config = dict(
    win_length=400,
    encoder_mlp_ratio=4,
    encoder_parallel_block=False,
    decoder_norm='layernorm',
    decoder_norm_position='pre',
    decoder_parallel_block=False,
    decoder_connector='mlp',
    init='kaiming_normal',
    residual_init='none',
    optimizer='adamw',
    beta2=0.98,
    epochs=23.9,
)
Rows from block 9 of the audio encoder of a small audio captioner, named by matrix and row number. Rows with one number belong to one neuron. Each number is 50 + 12 x the weight over its row's rms, rounded and kept within 0 to 99. All counts start at 0.
After each neuron's rows are labels from the 100 clips, of 14976, where the neuron reaches its highest value: "top examples" is what is common among them. Only what is clearly more common there than usual is listed. The data: synthesized solo parts of chorales (CocoChorales). In brackets: how many of the 100.
# fc1: MLP up (encoder.blocks.9.mlp.fc1.weight, 1024x256), inputs 86-171
# fc2: MLP down (encoder.blocks.9.mlp.fc2.weight, 256x1024, transposed), outputs 86-171

fc1.502:47 54 57 36 46 53 57 45 80 62 43 44 49 47 65 31 46 54 51 58 35 46 60 55 48 69 42 53 68 45 69 52 28 54 65 42 54 40 47 46 48 55 48 51 47 57 82 47 76 64 50 47 61 76 46 55 40 49 47 38 49 49 63 65 29 34 59 30 32 53 41 38 46 71 63 53 60 57 33 48 36 36 23 57 55 49
fc2.502:53 48 45 54 51 44 52 56 30 36 43 54 40 51 51 38 70 41 48 48 53 56 67 39 58 66 49 50 67 42 45 29 61 44 38 49 49 31 54 56 40 35 60 54 52 50 33 37 47 76 58 48 49 68 45 68 52 48 46 61 62 41 48 56 94 62 32 61 32 59 61 51 39 54 45 86 74 37 55 61 43 33 44 35 54 50
top examples: note D3 (99); tuba (89); note A3 (54); note D4 (30)

fc1.407:58 51 43 55 39 43 63 43 46 55 36 56 31 63 49 57 46 38 54 49 36 38 49 55 40 41 37 55 55 31 80 54 27 58 62 64 51 67 44 60 58 58 61 47 44 56 54 47 56 64 58 47 62 55 48 36 36 56 49 53 59 58 47 57 14 58 66 53 38 53 37 47 41 47 62 33 42 65 32 61 58 37 53 43 41 40
fc2.407:60 49 45 61 52 51 61 29 51 54 38 67 54 61 60 46 40 42 54 58 51 51 29 58 38 24 22 49 28 64 60 50 59 61 47 47 42 47 45 45 62 31 63 41 50 49 62 44 41 34 60 50 60 42 56 43 36 43 51 46 45 60 59 32 42 43 77 46 44 43 68 46 16 52 52 64 46 46 41 62 65 42 35 19 44 52
top examples: oboe (95); note F#4 (81); note G4 (41); note G#4 (30)

fc1.451:65 49 48 55 46 69 63 45 47 49 42 58 38 60 50 58 58 34 52 53 38 40 38 58 40 37 37 51 55 37 83 66 30 66 62 55 45 63 43 61 51 51 63 36 49 61 49 46 52 60 52 38 54 39 47 42 35 53 53 36 38 57 48 54 16 44 54 40 46 59 36 53 45 46 67 40 45 58 31 62 60 45 62 45 41 53
fc2.451:67 46 42 50 29 66 50 42 61 59 64 58 48 68 49 54 62 48 56 49 37 57 56 45 28 53 39 52 51 50 70 49 54 44 38 44 56 52 58 48 53 37 66 43 54 45 52 42 44 32 60 53 28 22 41 40 39 25 50 61 69 48 56 34 39 29 71 45 39 41 67 51 06 60 62 59 19 32 44 51 62 45 47 24 48 49
top examples: oboe (95); note F#4 (87); note G#4 (36); note G4 (28)

fc1.101:57 70 44 28 59 45 45 51 48 46 61 73 52 39 77 43 46 51 46 29 42 42 45 50 45 40 35 36 65 43 51 53 61 54 63 36 50 49 38 33 48 50 33 43 66 48 64 80 83 44 50 47 65 60 47 62 46 58 39 51 44 33 44 58 53 39 51 61 56 60 69 51 51 56 59 45 65 48 29 16 48 41 49 63 30 26
fc2.101:48 45 45 50 44 54 51 41 44 58 99 51 51 64 53 64 60 41 57 59 51 28 34 51 47 41 43 45 50 33 14 47 38 50 49 30 50 66 41 48 54 59 77 51 62 46 58 31 50 75 51 56 46 42 43 63 67 47 39 55 37 42 49 49 58 31 73 36 39 35 64 48 42 47 58 10 32 50 43 60 55 56 51 67 47 48
top examples: note A5 (97); note G5 (68); trumpet (40)

fc1.336:57 51 52 49 44 64 74 49 47 48 33 59 46 67 60 50 45 39 51 52 29 45 49 48 44 52 49 45 59 38 77 64 36 71 69 45 44 66 41 56 43 41 52 36 52 63 61 57 61 56 48 45 64 49 38 58 35 63 47 39 30 50 55 57 19 52 55 35 42 66 36 36 51 56 73 42 57 61 36 54 46 42 53 53 45 57
fc2.336:39 56 47 44 38 75 49 55 43 41 56 55 49 51 54 66 69 38 48 51 38 52 53 42 37 45 47 35 60 55 69 51 50 52 25 56 55 50 48 50 51 36 59 37 56 39 64 52 37 36 54 33 34 45 52 21 36 35 17 52 71 57 48 39 32 31 70 48 35 39 58 33 27 72 52 48 21 69 42 58 49 55 41 38 56 53
top examples: oboe (99); note F#4 (71); note G4 (50); note B4 (30)

fc1.425:60 43 59 59 58 53 60 50 63 55 49 40 50 65 42 32 55 68 24 59 43 39 36 62 50 53 30 59 83 47 47 69 45 66 52 24 43 55 38 54 29 77 65 46 53 65 51 61 49 44 40 59 59 46 55 75 42 55 43 33 18 50 52 39 44 55 47 53 24 58 51 58 55 79 51 41 68 46 63 49 44 50 45 59 49 52
fc2.425:46 56 33 49 40 22 57 52 47 42 48 48 44 64 46 72 33 55 43 45 54 31 59 57 49 80 83 40 53 60 30 57 56 58 64 46 51 82 41 57 40 70 41 50 57 51 43 61 52 67 65 52 49 39 50 37 43 53 53 48 62 46 49 57 45 59 48 45 58 56 48 55 68 55 61 14 44 44 41 47 38 52 62 84 48 53
top examples: note D3 (79); note A3 (53); cello (46); instrument: bassoon (35)

fc1.651:48 52 49 56 45 49 54 58 47 55 47 58 72 37 72 67 48 61 40 28 53 38 46 68 46 54 38 40 48 50 55 52 52 62 58 56 54 45 51 55 51 49 37 53 53 46 53 61 67 33 45 50 42 78 52 53 50 67 26 50 54 33 65 50 49 51 52 52 46 49 49 55 59 43 66 56 59 51 45 44 44 45 51 70 26 44
fc2.651:50 53 46 51 64 54 52 50 49 51 73 44 46 29 41 63 58 41 49 52 48 45 54 48 46 33 48 53 48 45 78 51 52 48 50 68 48 39 47 51 53 68 61 50 56 54 52 52 46 16 56 54 41 83 46 52 51 46 46 49 97 54 50 51 58 52 28 51 55 49 48 56 34 53 52 67 30 52 49 44 52 55 47 59 52 55
top examples: note A4 (68); note B4 (33); horn (27)

fc1.756:55 46 54 44 39 46 61 51 50 56 36 48 55 52 51 50 59 43 47 48 52 49 50 62 32 66 44 55 56 32 73 54 33 68 53 23 59 54 46 52 41 59 51 43 64 52 51 63 58 54 32 42 62 53 28 56 17 57 46 47 39 48 65 42 16 45 52 43 43 64 52 45 52 53 67 27 57 64 45 48 20 45 35 61 30 50
fc2.756:47 34 74 54 49 72 42 37 44 43 22 54 52 25 33 68 30 27 32 62 45 61 43 54 51 57 45 35 54 44 47 49 51 67 63 42 56 40 45 57 25 44 71 45 47 54 61 51 42 46 35 58 61 54 53 52 45 38 63 48 13 48 46 29 27 22 50 42 55 55 59 49 51 55 32 63 75 55 46 31 55 35 66 72 64 51
top examples: note G3 (36); note C4 (33); note F3 (32); note A#3 (27)

fc1.656:56 52 69 47 57 58 79 55 70 57 51 52 44 52 66 65 55 43 52 41 29 41 31 65 45 50 27 57 60 29 51 65 54 68 68 56 30 51 33 44 41 52 60 33 44 61 71 57 68 68 59 33 56 49 39 61 54 48 43 31 41 44 60 61 41 31 61 37 58 56 44 42 57 79 44 35 66 56 33 41 60 53 38 71 38 46
fc2.656:41 43 51 50 32 46 50 52 51 53 49 46 55 52 59 47 54 61 55 57 38 59 30 45 61 76 27 41 44 46 43 38 47 51 42 44 40 34 56 43 46 63 51 46 40 52 50 31 56 57 14 46 38 35 67 67 67 45 44 56 47 67 49 36 55 41 55 49 37 46 36 49 75 56 35 60 60 57 66 64 69 55 58 23 30 54
top examples: violin (40); tuba (32); note F#5 (31); note G#4 (28)

fc1.393:55 49 80 31 49 54 57 46 62 56 31 39 50 49 51 57 60 45 44 44 54 68 55 72 32 60 59 55 69 47 62 52 25 74 37 31 51 49 38 55 50 45 61 39 43 51 55 67 55 64 38 36 61 58 20 44 28 44 53 53 51 57 74 55 21 38 59 49 49 54 38 56 34 46 51 14 48 58 44 47 43 53 35 56 28 50
fc2.393:62 55 74 46 65 92 39 54 41 56 32 51 48 27 45 73 39 48 48 47 65 58 73 46 57 52 59 40 53 46 54 54 34 53 56 63 47 23 48 44 38 23 75 47 35 41 58 50 50 33 31 55 62 48 51 44 77 48 66 46 35 56 58 48 44 03 58 46 49 51 53 47 44 55 45 48 51 42 42 46 45 57 57 79 48 43
top examples: note G3 (95); tuba (87); note A3 (50); note F3 (34)

fc1.77:54 66 72 36 56 40 62 49 67 55 37 53 48 58 80 38 47 53 45 51 26 55 52 59 53 52 49 37 62 34 58 69 42 52 55 39 31 49 33 43 59 42 52 43 49 59 87 54 89 70 53 57 60 66 43 62 32 53 46 36 43 32 70 73 31 53 46 24 45 57 48 24 42 63 56 49 80 43 35 39 52 32 47 53 55 59
fc2.77:46 44 51 49 54 55 61 44 48 49 36 53 51 42 43 32 58 29 32 47 46 68 68 46 55 65 37 46 63 57 72 42 52 49 39 65 51 25 58 37 54 35 71 57 43 44 42 39 49 74 53 59 38 68 41 79 34 58 56 55 68 39 42 48 52 54 37 38 30 50 49 44 41 47 54 88 65 35 34 42 40 28 35 22 60 57
top examples: note D3 (91); bassoon (81); note A3 (59); note G3 (43)

fc1.40:47 48 53 59 38 43 60 64 49 61 45 59 64 41 77 67 52 56 41 26 52 41 49 77 47 63 37 38 46 46 56 54 50 56 64 54 54 39 52 57 56 50 45 54 53 45 61 55 67 33 46 57 39 76 46 55 43 73 19 48 58 32 73 45 42 48 55 47 42 51 43 51 56 45 74 54 60 54 48 51 35 45 53 65 26 56
fc2.40:50 52 45 50 59 49 52 50 44 48 77 46 46 31 42 54 61 43 53 58 46 42 57 46 47 36 49 54 47 47 80 50 51 47 49 64 47 32 44 48 52 64 59 48 56 57 51 46 44 20 62 56 39 85 47 53 56 41 51 47 99 56 50 51 61 49 32 48 60 53 48 59 29 55 49 70 28 51 52 48 48 60 49 54 52 51
top examples: note A4 (41); note A3 (27); bassoon (26)

fc1.404:57 79 51 33 54 43 51 53 46 41 60 76 68 45 73 44 41 45 25 37 40 42 52 49 39 55 39 41 72 44 51 46 54 61 66 27 54 55 45 37 53 57 33 42 67 56 57 82 79 36 48 49 74 53 43 53 40 57 45 38 33 42 49 54 41 37 54 40 56 60 70 46 52 56 55 46 74 55 31 19 45 42 50 67 34 36
fc2.404:48 60 60 47 70 65 47 51 49 41 91 48 55 47 45 50 60 30 67 41 50 27 42 45 38 18 37 37 42 34 35 53 50 51 52 32 34 77 47 58 68 59 72 48 65 47 48 45 52 84 76 36 40 47 64 65 76 45 41 49 39 32 43 55 50 40 65 62 51 38 45 55 43 45 35 54 52 59 30 68 56 53 47 68 39 51
top examples: note A5 (100); note G5 (70); flute (46)

fc1.13:50 69 58 32 53 42 59 50 69 62 27 67 42 42 67 31 41 61 51 59 33 50 54 52 53 63 36 49 52 45 57 54 43 49 71 56 50 35 48 59 63 44 49 50 42 55 86 44 70 60 53 56 44 69 54 60 39 51 40 38 54 41 58 66 23 43 49 28 38 60 48 37 52 62 56 53 66 59 30 49 40 22 41 37 58 56
fc2.13:45 41 48 55 46 41 52 45 38 54 71 39 45 67 48 30 48 23 54 50 50 58 71 48 68 70 45 40 53 53 55 48 63 45 46 32 50 56 40 54 50 44 62 45 63 44 56 38 61 82 63 63 54 46 57 77 37 63 54 41 51 49 53 46 64 59 22 49 45 36 63 62 41 57 66 90 58 44 47 50 56 45 50 27 60 60
top examples: note D3 (100); note A3 (56); tuba (54); bassoon (46)

fc1.195:40 57 46 43 50 45 54 44 75 60 29 53 49 46 67 26 46 54 57 57 34 50 61 47 54 69 47 42 68 47 56 50 35 50 66 44 55 39 52 56 52 47 35 53 41 49 73 49 68 63 48 49 50 67 47 60 29 50 45 36 51 51 51 64 16 34 47 25 39 65 44 44 52 72 57 50 69 63 43 47 34 34 30 54 50 48
fc2.195:48 57 54 55 54 53 50 51 48 43 47 54 41 48 47 30 55 28 51 47 56 65 72 40 58 67 59 57 59 42 45 40 61 42 60 33 46 33 54 49 51 27 54 51 51 51 49 42 48 72 60 56 46 66 49 71 37 48 52 47 47 49 43 46 72 56 18 58 44 48 51 52 33 53 50 91 81 48 50 53 48 43 56 37 54 41
top examples: note D3 (100); tuba (100); note A3 (56); note G3 (27)

fc1.386:61 64 51 41 61 51 54 55 46 44 64 71 60 42 75 45 39 47 28 31 49 42 48 56 45 40 39 42 69 50 52 55 51 66 65 25 49 58 39 38 48 61 43 43 67 54 61 75 85 35 53 49 70 57 46 53 37 53 46 45 32 33 46 55 46 36 53 46 54 63 62 56 40 62 58 48 59 43 34 29 50 46 55 68 29 37
fc2.386:67 44 57 53 64 54 50 71 51 55 78 36 63 42 52 56 48 38 56 54 35 30 44 47 39 36 65 41 36 31 06 48 46 45 53 31 67 70 44 55 66 38 65 52 60 37 41 46 55 96 69 65 43 56 57 58 77 34 47 55 49 52 34 68 53 54 69 43 37 26 53 43 46 51 45 30 54 54 26 51 59 63 55 74 55 42
top examples: note A5 (99); flute (65); note G5 (56)

fc1.250:59 47 59 51 46 66 74 57 61 69 48 54 54 58 68 68 70 42 53 43 40 43 28 62 39 56 34 55 48 34 67 67 40 67 56 46 40 56 43 54 41 53 57 33 52 57 60 61 64 59 45 36 53 50 39 58 45 57 47 39 42 45 61 45 38 41 61 43 48 52 41 38 53 68 55 31 55 60 29 45 50 53 48 65 32 48
fc2.250:47 52 71 53 54 60 53 42 43 53 50 41 57 43 55 51 65 65 45 43 35 73 30 37 46 74 33 58 53 45 53 32 52 56 60 31 44 20 37 35 51 60 76 54 43 66 62 42 52 45 21 53 37 55 43 72 79 45 55 62 47 47 58 38 63 34 52 49 52 55 40 32 43 58 47 62 57 34 64 57 66 63 49 24 47 41
top examples: violin (42); note F#5 (39); tuba (27)