From a checkpoint of a small audio captioner: 7300 steps, 23.9 epochs.
Rows from block 6 of the audio encoder of a small audio captioner, named by matrix and row number. Rows with one number belong to one neuron. Each number is 500 + 50 x the weight over its row's rms, rounded and kept within 0 to 999. All counts start at 0. Numbers have three digits each.
After each neuron's rows are labels from the 100 clips, of 14976, where the neuron reaches its highest value: "peak in band" is the frequency band that holds the peak. Only what is clearly more common there than usual is listed. The data: synthesized solo parts of chorales (CocoChorales).
# fc1: MLP up (encoder.blocks.6.mlp.fc1.weight, 512x128), inputs 0-63
# fc2: MLP down (encoder.blocks.6.mlp.fc2.weight, 128x512, transposed), outputs 0-63

fc1.331:497467492569493580566523489513629456466382477481478487542445413520490484455419546554555535515535522511479460432484483475460508507506505542499468405548542520584479518505585544565511425564465450
fc2.331:387521525513584543596508443529588517460515518494461509477481502544451447432452572539587469482489516515472463426561321473527533535497542510524383474431507554496453506504504497464507510475359554
peak in band: 0 to 250 Hz

fc1.0:512522515538450473546390539496485518496463526500451592513517473378554617487529529499530533461529503502526512578513545461545431495571536430476528558427497476520484502438532442366537505448587524
fc2.0:505488479614521462630487519478574545532492452482486487536444457473536545567465540489652533561554463543564534508625445445545526420518484536547442481468493525475511462443579475493472476552486545
peak in band: 1000 to 2000 Hz

fc1.239:492561493578469474516459562473500504519493565406369537555538493392508582524437498477551530490438537440520468530461497453514373513468550437493538551443500581610484449475471488377542596478533581
fc2.239:656476471507518522472442529490607506549462496468477488486501513460507521486551488511412474497527475499520523582405520434623532407446466513642429512501469515497500462527510515522489472507542510
peak in band: 4000 to 8000 Hz; 500 to 1000 Hz

fc1.188:468443515560464582507509508506533423439407451445447525568495408520514485471469568599572508535459494511523472502511496489503548495441499533486462395541511509569469535523579591523521471582446455
fc2.188:388542501518534473664525444524553468555531472471519558495505530577505461528448510505446518475464531484437416366536408477447579567591516522437408481501452549550416530519518489492489512481371449
peak in band: 0 to 250 Hz

fc1.35:443473510540410601566465518472556472460494480518533508423517416542560532402455552475616556475446589517511473515456552484475516532547526424502536477517487537470465513520590541419459434540476489
fc2.35:438507519509534500553527497523522511436506497531471484502534469514449481541531469497477475499544502483486499433527504532522372469439474515441598506481464527500454662497448514550507460536478536
peak in band: 500 to 1000 Hz

fc1.233:479505523523508491553447550477454509470470494501463542492519441471545561441531555557572528467559491568485552534543563488475457531620515527411531557423510467479443544498631516473494442523559452
fc2.233:500542518410423537582525521442499548514508372543461481467483514508501542518456482491541432478525558508503412375538497456441567424525507513608546547520523431534536549430485499569460479479485446
peak in band: 4000 to 8000 Hz

fc1.508:413515536518457487507430503516478517450471448515505561507523499483536509485436531540459557447468591524530472584502551526499575462510496435501560517531442442582471559489574559424461530399566519
fc2.508:596500535527515473595538470502582531496485499530488489480445482500461568496594535490544472554513508538374456428542467584581471577472476487516449470495517519503443434394531500442476542501487497
peak in band: 4000 to 8000 Hz

fc1.411:434460427560463491487496568447541475480507548408462482527494515504491447478432542519582470412420549492374465496417439489462436541477448482465550503518531556552377551542468507505573556497552544
fc2.411:508473501508510534423507521497405510469524538507480464530476503544538556517584559511411568449515508516388465455355576509431496533502462486597545447460499484505329499536500487486514480494628504
peak in band: 2000 to 4000 Hz

fc1.481:446566480496417535597527547462437538526475481488529472464453517446569526527430427403447581495468627484453513418398583426488395457502564473507563477471495532565565467449499501467417516473560561
fc2.481:519472486483496517576363564466488517544499505448521454458574447469435454483538497559503491503530454496573524473417557554470458508622500478384456515492505537535577420462428505409508495476427511
peak in band: 0 to 250 Hz

fc1.476:465406374563513577552387559499512450416507499509387507421532506519478478520498482537545491592500468490543569502529513507476476516534489473378518434434545449496569529444470519475446531509455579
fc2.476:353453520512485490578372531510510514531484443521497442539506484476496474487503507442434505467460458576541495573535452491485606547673498500438479498486512484492520553543504462462537469507414469
peak in band: 2000 to 4000 Hz

fc1.14:504452434520370499478488530463483473508528577487490548485424473405503475482502432460599467448533565503408468471355553485436422524504451426485543485563524565542416522523496452489559543468577556
fc2.14:510527489496485531438498526541454508473432478527475534456522506534457507482517546537536509471519490514418491454326580566425443521523539483580539474460516433461377488618445511535494530480566513
peak in band: 1000 to 2000 Hz

fc1.448:449495507549446502668430514528490551526381493490438545521435478470579548536497531522463597512518514565500512508514560546512444523555527461473525487457535453478515515427590475395518516491591564
fc2.448:570484537498482530556427467506541459463501504528562499503455465550539503543579490446517563530533550508470524450475476542403381500653523489535542479524510474503491546459535517546512498501611511
peak in band: 1000 to 2000 Hz

fc1.397:411481529528429480455475509499489527422471494455491484556509475466521435497444526504478551447461538552516533587473535529434536481516465423499529548487454461618454559516510553469520485382596483
fc2.397:623465512560510490579474431483530474505502526459523490514493490481475585533600503475566459550565505559382427385531435505540544583490465487519457475495513476495466431442525477469493513500513542
peak in band: 2000 to 4000 Hz; 0 to 250 Hz

fc1.357:498538472531381474489477552485489499496500538469428538506469470409598572531482454493596476506536562468424444462389607525421392494475497486499584501543508559596479461475502482393531565470554566
fc2.357:590494444496537473369455525496478515485498515522494535488533492492479555496483487507506438491512510517520494522298627477445500497444518511612543495489513488496456402613511482567458518497558532
peak in band: 500 to 1000 Hz

fc1.335:459530528525421446460442534555570502423504520463445527536577455446578454516491483529509478497511521554498520617486577503462485520548422382479527539439493473557414510576554552422518442436532490
fc2.335:553527490513475513553560468504491508548483512504495512515498472559468578516496532530488581466492489505469421381497448533522594470426502500689449533467533483512468472324481513449491496499437529
peak in band: 4000 to 8000 Hz

fc1.498:469516463506444516560506574500465495504465505501524484380488495491569511470486425442478576455498592522475548533479555447518453455584512432511573518435502504556532559404512515435438443443563531
fc2.498:419444491523486449596392506582480457500534606468450481539476496490522499460586456492498566517487497519476586443460518564475430513591491464340545497457478540530513495449481507481538491546517520
peak in band: 0 to 250 Hz; 250 to 500 Hz

fc1.70:418505492597383473589513619443542470455365439468446550550466537469587530508504581591572455525414505529480420509486559449545536493420501532483507420498508448520455513465524495440452558471503508
fc2.70:460473443502486475522608464541574477520511496554515477448441508493534523509482499636589420467494469467539435493587554520533626445415508563475492460471491557497434530464458548500461502552470467
peak in band: 4000 to 8000 Hz

fc1.86:497504525561420460476408549533513495504487573515467548513548463438553537503455455485518501471527601532486456573432569471451497586532449357476549527488498518580455477523581515404483474416547507
fc2.86:547553502527471488479618468509554516488509508490484484513484486597530602512538481529416561514467427495520434499556460485567566518377559462645467518509531449525510455359480471512524573526432553
peak in band: 4000 to 8000 Hz; 500 to 1000 Hz

fc1.18:512508521594461588510513577347490474503468519461525441483524464518512575475446467463530519549405559530492488462438541331480522532461587462484489466488480552563533478463518506442421504521488471
fc2.18:557463433496505461477498500444493435472555500497506419533494484463545631505627536482406517486505513496515564483490570537559482441441439495512552532449574467513616418322534473425546433479551496
peak in band: 500 to 1000 Hz

fc1.121:536478501512345499476516565509509467431513530415451471509518479470548474537521466455561460456472530515448553537371598462433409506518430494450506539463508546567374514541500556452486472457555466
fc2.121:572498527481494536465570523515546465552468506526510513485493549497521566590600533570530592501523515525407443427410486547537441497370499496684569500466505468464375521460468529496501520496606554
peak in band: 1000 to 2000 Hz

fc1.402:447534473502401547655484538495447531568483480519532478408427470466537532541470443399532620477509639481507525449455582468500407457544573431480565459514500517491573526451529479433445462475579593
fc2.402:541497582501570473595439498502456467521532529517496486495506439504469432461549513466472504531565505520493542415402581596436351480600547463415543489466546605492560470444462513529540612513503475
peak in band: 1000 to 2000 Hz

fc1.101:411544553547407456477452545535587516437500530431479505546598455464555471505455491502496466499432555534515513616501549421447510529552453344475535527444492481542451505584553558425525458453534518
fc2.101:559507512505489506553575483506493529534469544506510501518502489535469568489518507530497577492494489513453419383511423522511578496444475510664421528448545505515445486312482476445536497493459511
peak in band: 4000 to 8000 Hz

fc1.450:434487407543489475488493537462502492451490517440499497565462533445514440458469582541531474410430529506439424506428453488451490500535467534479510528521522525602387586515477494465583548414624535
fc2.450:522464478529471509512516499509386509490570498475483509549449506498491576542529548466451474531530513533373450389408567450448501572550457517460514524518524519542398367511558467527482500541604540
peak in band: 0 to 250 Hz

fc1.106:434476495526489625527480524380476531529455517435501476536404485467570515394483579491480520456413558551464503520442479471588460492520560544467459544491529567554463526501463516434551546523533420
fc2.106:548520504552552473492411509534323470502535508469536486542513486501485493512507534438470457551542522560507540404427468536529500608520556479349457539516519512491546403503513531569524548504426481
peak in band: 0 to 250 Hz; 250 to 500 Hz

fc1.47:491526465536377484492465541499487507495507543489418531500488484412596542538493439479574483517520578466451440466365611522428382506490501462493583504539510553607473457487506480386517577446545568
fc2.47:593495431504507480345485530480484526491485515506523524492516502490499533506455479516510453492524519536488482507300601456429504509415509499618521486510488498502455380614497472561488500510558523
peak in band: 4000 to 8000 Hz; 500 to 1000 Hz

fc1.33:469513551533432450482432539554536506422476506487455545529574481462574469525447487536496491504513544544502498600477559518464513519543452389497561525455462481570442501549560547440494442442538519
fc2.33:592513504480480502545576468479517480567488493490532489505490490545459583496547511486504564492494488550446432406529427533555573515413499503645440492499545463515482472340478510484521532516451560
peak in band: 4000 to 8000 Hz

fc1.457:510533485536422476499434586462495524535459557472403541511486467412614572517508457508564496505534589481436456468376588506454381510470507490478597514559489554602488468486519499411494575468540540
fc2.457:597455446504500488321509531501499505435526505481493558526553478542518564475482484513465465499524488470493483509337580479421549533383496544602507514525489483476436371567508492580481562503523535
peak in band: 4000 to 8000 Hz; 500 to 1000 Hz

fc1.271:534546411505519499605472504474488467565442516528411528518476509408437599531410461537607503559582508505531438426520571440558456513487541521440502449509564514537566484423515461493456553552477501
fc2.271:511500507492494483414516581522517484541502513472505544488518459451530565519498522452485428450452466519376386547439446485588489551462426504597554488486528497429411466457481515438452444505638491
peak in band: 500 to 1000 Hz

fc1.324:479541484558387486511454552500497504493480529468412527511502495409595536528493473496534492513523572482453435491381587533453376511487522441514581507500489554605469466470514476370513554459560571
fc2.324:627469432541493499412492531480555510488491534492529473485491524477475550485470551505543450483513489528518507560360551421504522442402512504672481534491489506477430372585524493560524524484531559
peak in band: 4000 to 8000 Hz; 500 to 1000 Hz

fc1.486:503480411511430488489482547490454499580475544518371565519450489457547628510451468503533486517539601506499402496507565490556494636479451385450520376569608483486503511504537482485492527517485536
fc2.486:387521525514507520322544503470510470513481481479497504502504507481480580481478523500546482469458494519473481555576462481511515629488511469508571485479504520466475456533502490430437516502589499
peak in band: 500 to 1000 Hz

fc1.20:467521487500446514592485541509472497491478490507544503377481516466555491473453421414435615467519565490472567485458578469528438452595529437515577511420483522532541526414507469457426435452575544
fc2.20:379483563502505496567370475594538524474500618441446520515493552505519464472500484490536544486525487511479530469454478669453451526617517504358511475483537474537496492435486525429519527483514551
peak in band: 0 to 250 Hz

fc1.138:480394465561443611503434519483531427455507524478454544443516423519513505411484512492508579540449544495528470538420513465484520592480503373496495449510518532563489496488531555433473498539457497
fc2.138:451551542553534486589410485493535485469506572488497474520511511429544488526521486466467562549535524510602555548582504465520455469623505562384564503509533464555580649547474524595424508455421505
peak in band: 1000 to 2000 Hz; 500 to 1000 Hz

fc1.501:525417442518537484506529566424501559528443540540364485521474571541603502503514473598443499575532516610406500472496515528536450551446454556426592493521577419526488583468567484525488463519536490
fc2.501:528523493460568485506391510511534527466493455541504511480457463352394488476591496517552530518453517595598551580495563518521433512526467481377551490547496511561572534519540441469498501482483528
peak in band: 4000 to 8000 Hz

fc1.59:496570478547489474518440557481497506541521582424363543543538513390492554508453491491500517485458552454487459511431498462509348527501543441472547562445518580581478440493485477406543601499542573
fc2.59:661460461493521510493482520435586484527448539461497526482465510512453525491553512492452489504548496484514494538393518433603545419410457557670429475488484501510458479513511515532507498489518495
peak in band: 4000 to 8000 Hz; 500 to 1000 Hz

fc1.209:493541518499477475600448524512477553502439490516413588515505489452568602520545549538515566485540476552527537537543562539543419494559528495482560557414523449489498526396587468411497469485611510
fc2.209:517489524488489513656511512492553496484494476474519475508498474524513530491511540497604477486533507502486494413585470480389458429632527558546513463519507460536462506465527520580511481512548472
peak in band: 1000 to 2000 Hz

fc1.78:492413448531483556586537509422486451541450440548544459446385545529521541498488552532545534514479496523461400385500484507511578508448550551522471396579500469482510506358469430503460472488503482
fc2.78:595470482476499472494534495444623543487500505503512404479461509470478641492532462544523463511519520538507363415511515515527593464394468570598452500518499504464496457354432457537540476499471548
peak in band: 250 to 500 Hz

fc1.161:418487446563514493588484631398471573476413489509379552528519527500544530507573536615464483585452482543499525535551479520575459490457503511446612462456566412512527603436476472493471516469515585
fc2.161:418478547488481505580392456518565470505442450508517495515512476474466540427543499471563488499506509468550625546589541492480385453556556555388623454520508481561572534547450518516489465516464538
peak in band: 2000 to 4000 Hz

fc1.409:502525524520501473611444526496508550519457489513466519489512511444510604533535542511466580456522481571497539541553532513555446516605551492450543566386496452486476505427542452410499449445638497
fc2.409:514472522544475466643493500522583459518539489498495498508513504502512510504479522502644483524506499483527462443589474472396509449653504508564446473495514469548465506504532502568457477515508480
peak in band: 2000 to 4000 Hz; 1000 to 2000 Hz

fc1.10:506368401595494595508385563510498400430515509499409507431540483530479498450483499508543510594467490484536499498458478472502516604494491412443477424480520510534516475464468525491470534529437555
fc2.10:408494515487511547608352496468505502474516466480495499494486452510517451492491529483439521478493473500532539559536433520423529558692478486398503502484487476487506565551502508491498521494355522
peak in band: 2000 to 4000 Hz

fc1.124:469520478496451516548485547493467519495473501509538480393482496455540490450481420402452562447503602521495579527450563439533453456600518448499596514464475508542547573460486506454435456438593532
fc2.124:464492547466465490576398476558501488505539562479465509538491515500523426502525428467493519440484531510455538427438529569420477543620485525340509507455473548522479501502480503490539497475490505
peak in band: 250 to 500 Hz

fc1.55:464499485554561581616398550438569508535465474562524496370499458542458579461462513538576515541489531507542466461547498447517540523554594430473516418548496469482560532458536463448449497539465543
fc2.55:498482489470498491429564540513519495392504534526503434440459485459575441440633459542441473528563486445430519538440564540562369397422470522585572453480517608497485531435572539528498497467606545
peak in band: 2000 to 4000 Hz

fc1.3:424461427601402542517459577470572420431475484405450517494523498527534496478460561492518576506442519481475530507449489476454489540482442492415524479472514522527419558468481521403468553454500620
fc2.3:523514519542389511464479522542390493399531527462563463493434514468487408515526470507443529520519487427521584528450467369457550511501523458466420475468442526526442492583521546603514454538427539
peak in band: 500 to 1000 Hz

fc1.347:417469419516463470476499558445483562566482563523400506529500545476579560507520498585529451590459532619471424554545546521556519635467449419478547465491645413477503537502506442458553473485538519
fc2.347:371502479524499513527458497508538516478508482509480507501470522541538462500516447554533515491492530479551427562643397452489640624568490452487437459497491513506547565547518481472518532499404494
peak in band: 500 to 1000 Hz

fc1.462:509523523503493484631453530506500565528403502504441579490499450453577600502560553563513569464542489563506545546555547518575429492558526501471562554416531452488479538417601475413497444494611500
fc2.462:502514533513462498661509543499542496495514462490519481502478507544529564480522537497611491511518493512510492426595474477387452426617526532540534469508508481520462524454495521562505473548516476
peak in band: 2000 to 4000 Hz

fc1.390:448444472571478594527519512480492433458358462458488473555429458506533459453426559558546533509465498513511472458481464472489534473480520540474452416546517489598484550471549565516544479527481459
fc2.390:463531492494530485624512411456552449525549506458455561514511519576512497508492534525505519461448490426396446362551327428481538635531492526472399495462484567514425439503525497489508574469395508
peak in band: 0 to 250 Hz

fc1.345:502391386544530544526443555456492434435522512508374516510555543534491447471486466569493453622497502519520545469516506455498498556494479479371503389448574433482537540518500543510458525552447514
fc2.345:378474548529507472565367488513469452508500465495564498538472483473571451518578487490518500479460453554527632584559448535509539507669518527362485467537525490462506561557486496458514468524495460
peak in band: 2000 to 4000 Hz

fc1.27:510365403591491601504381547508512415436514496508414515421541475534479498427498499519572519596482495481541508493468488485469517595505493411444476435506527503543524482474480543483466524529435518
fc2.27:389514512503513527608350502491497521470537514504472498484482471507523447495487509496442521489489488520564548558547445518439552552691495509386495497504481480496533566548462490460519524499352491
peak in band: 2000 to 4000 Hz

fc1.290:535464472509552452473500492478497545501445571517343507569515509481500463533530437619435508610565495553512496518545505537496480520484420521413590479572541415587558625485543499551516512461543518
fc2.290:533544501513501506560392509534443549519514514499537486516485500412506534482664470476499503539523473511617576542534605498521413513511480522306518508525482505532660499478490481444466480477454507
peak in band: 2000 to 4000 Hz

fc1.236:511526461556387486498456545497509493488482545473426534507479474425570535538506461487548486487539567473418441454379608535410377504488495494466570513556500554608469463481504483380517578443558544
fc2.236:573469457507483475358494505467448494452519515500506517488541498501520580493483473508491458507511514530530494524319638459439533511401466510580523486513473504491463374596524453576485504500536523
peak in band: 500 to 1000 Hz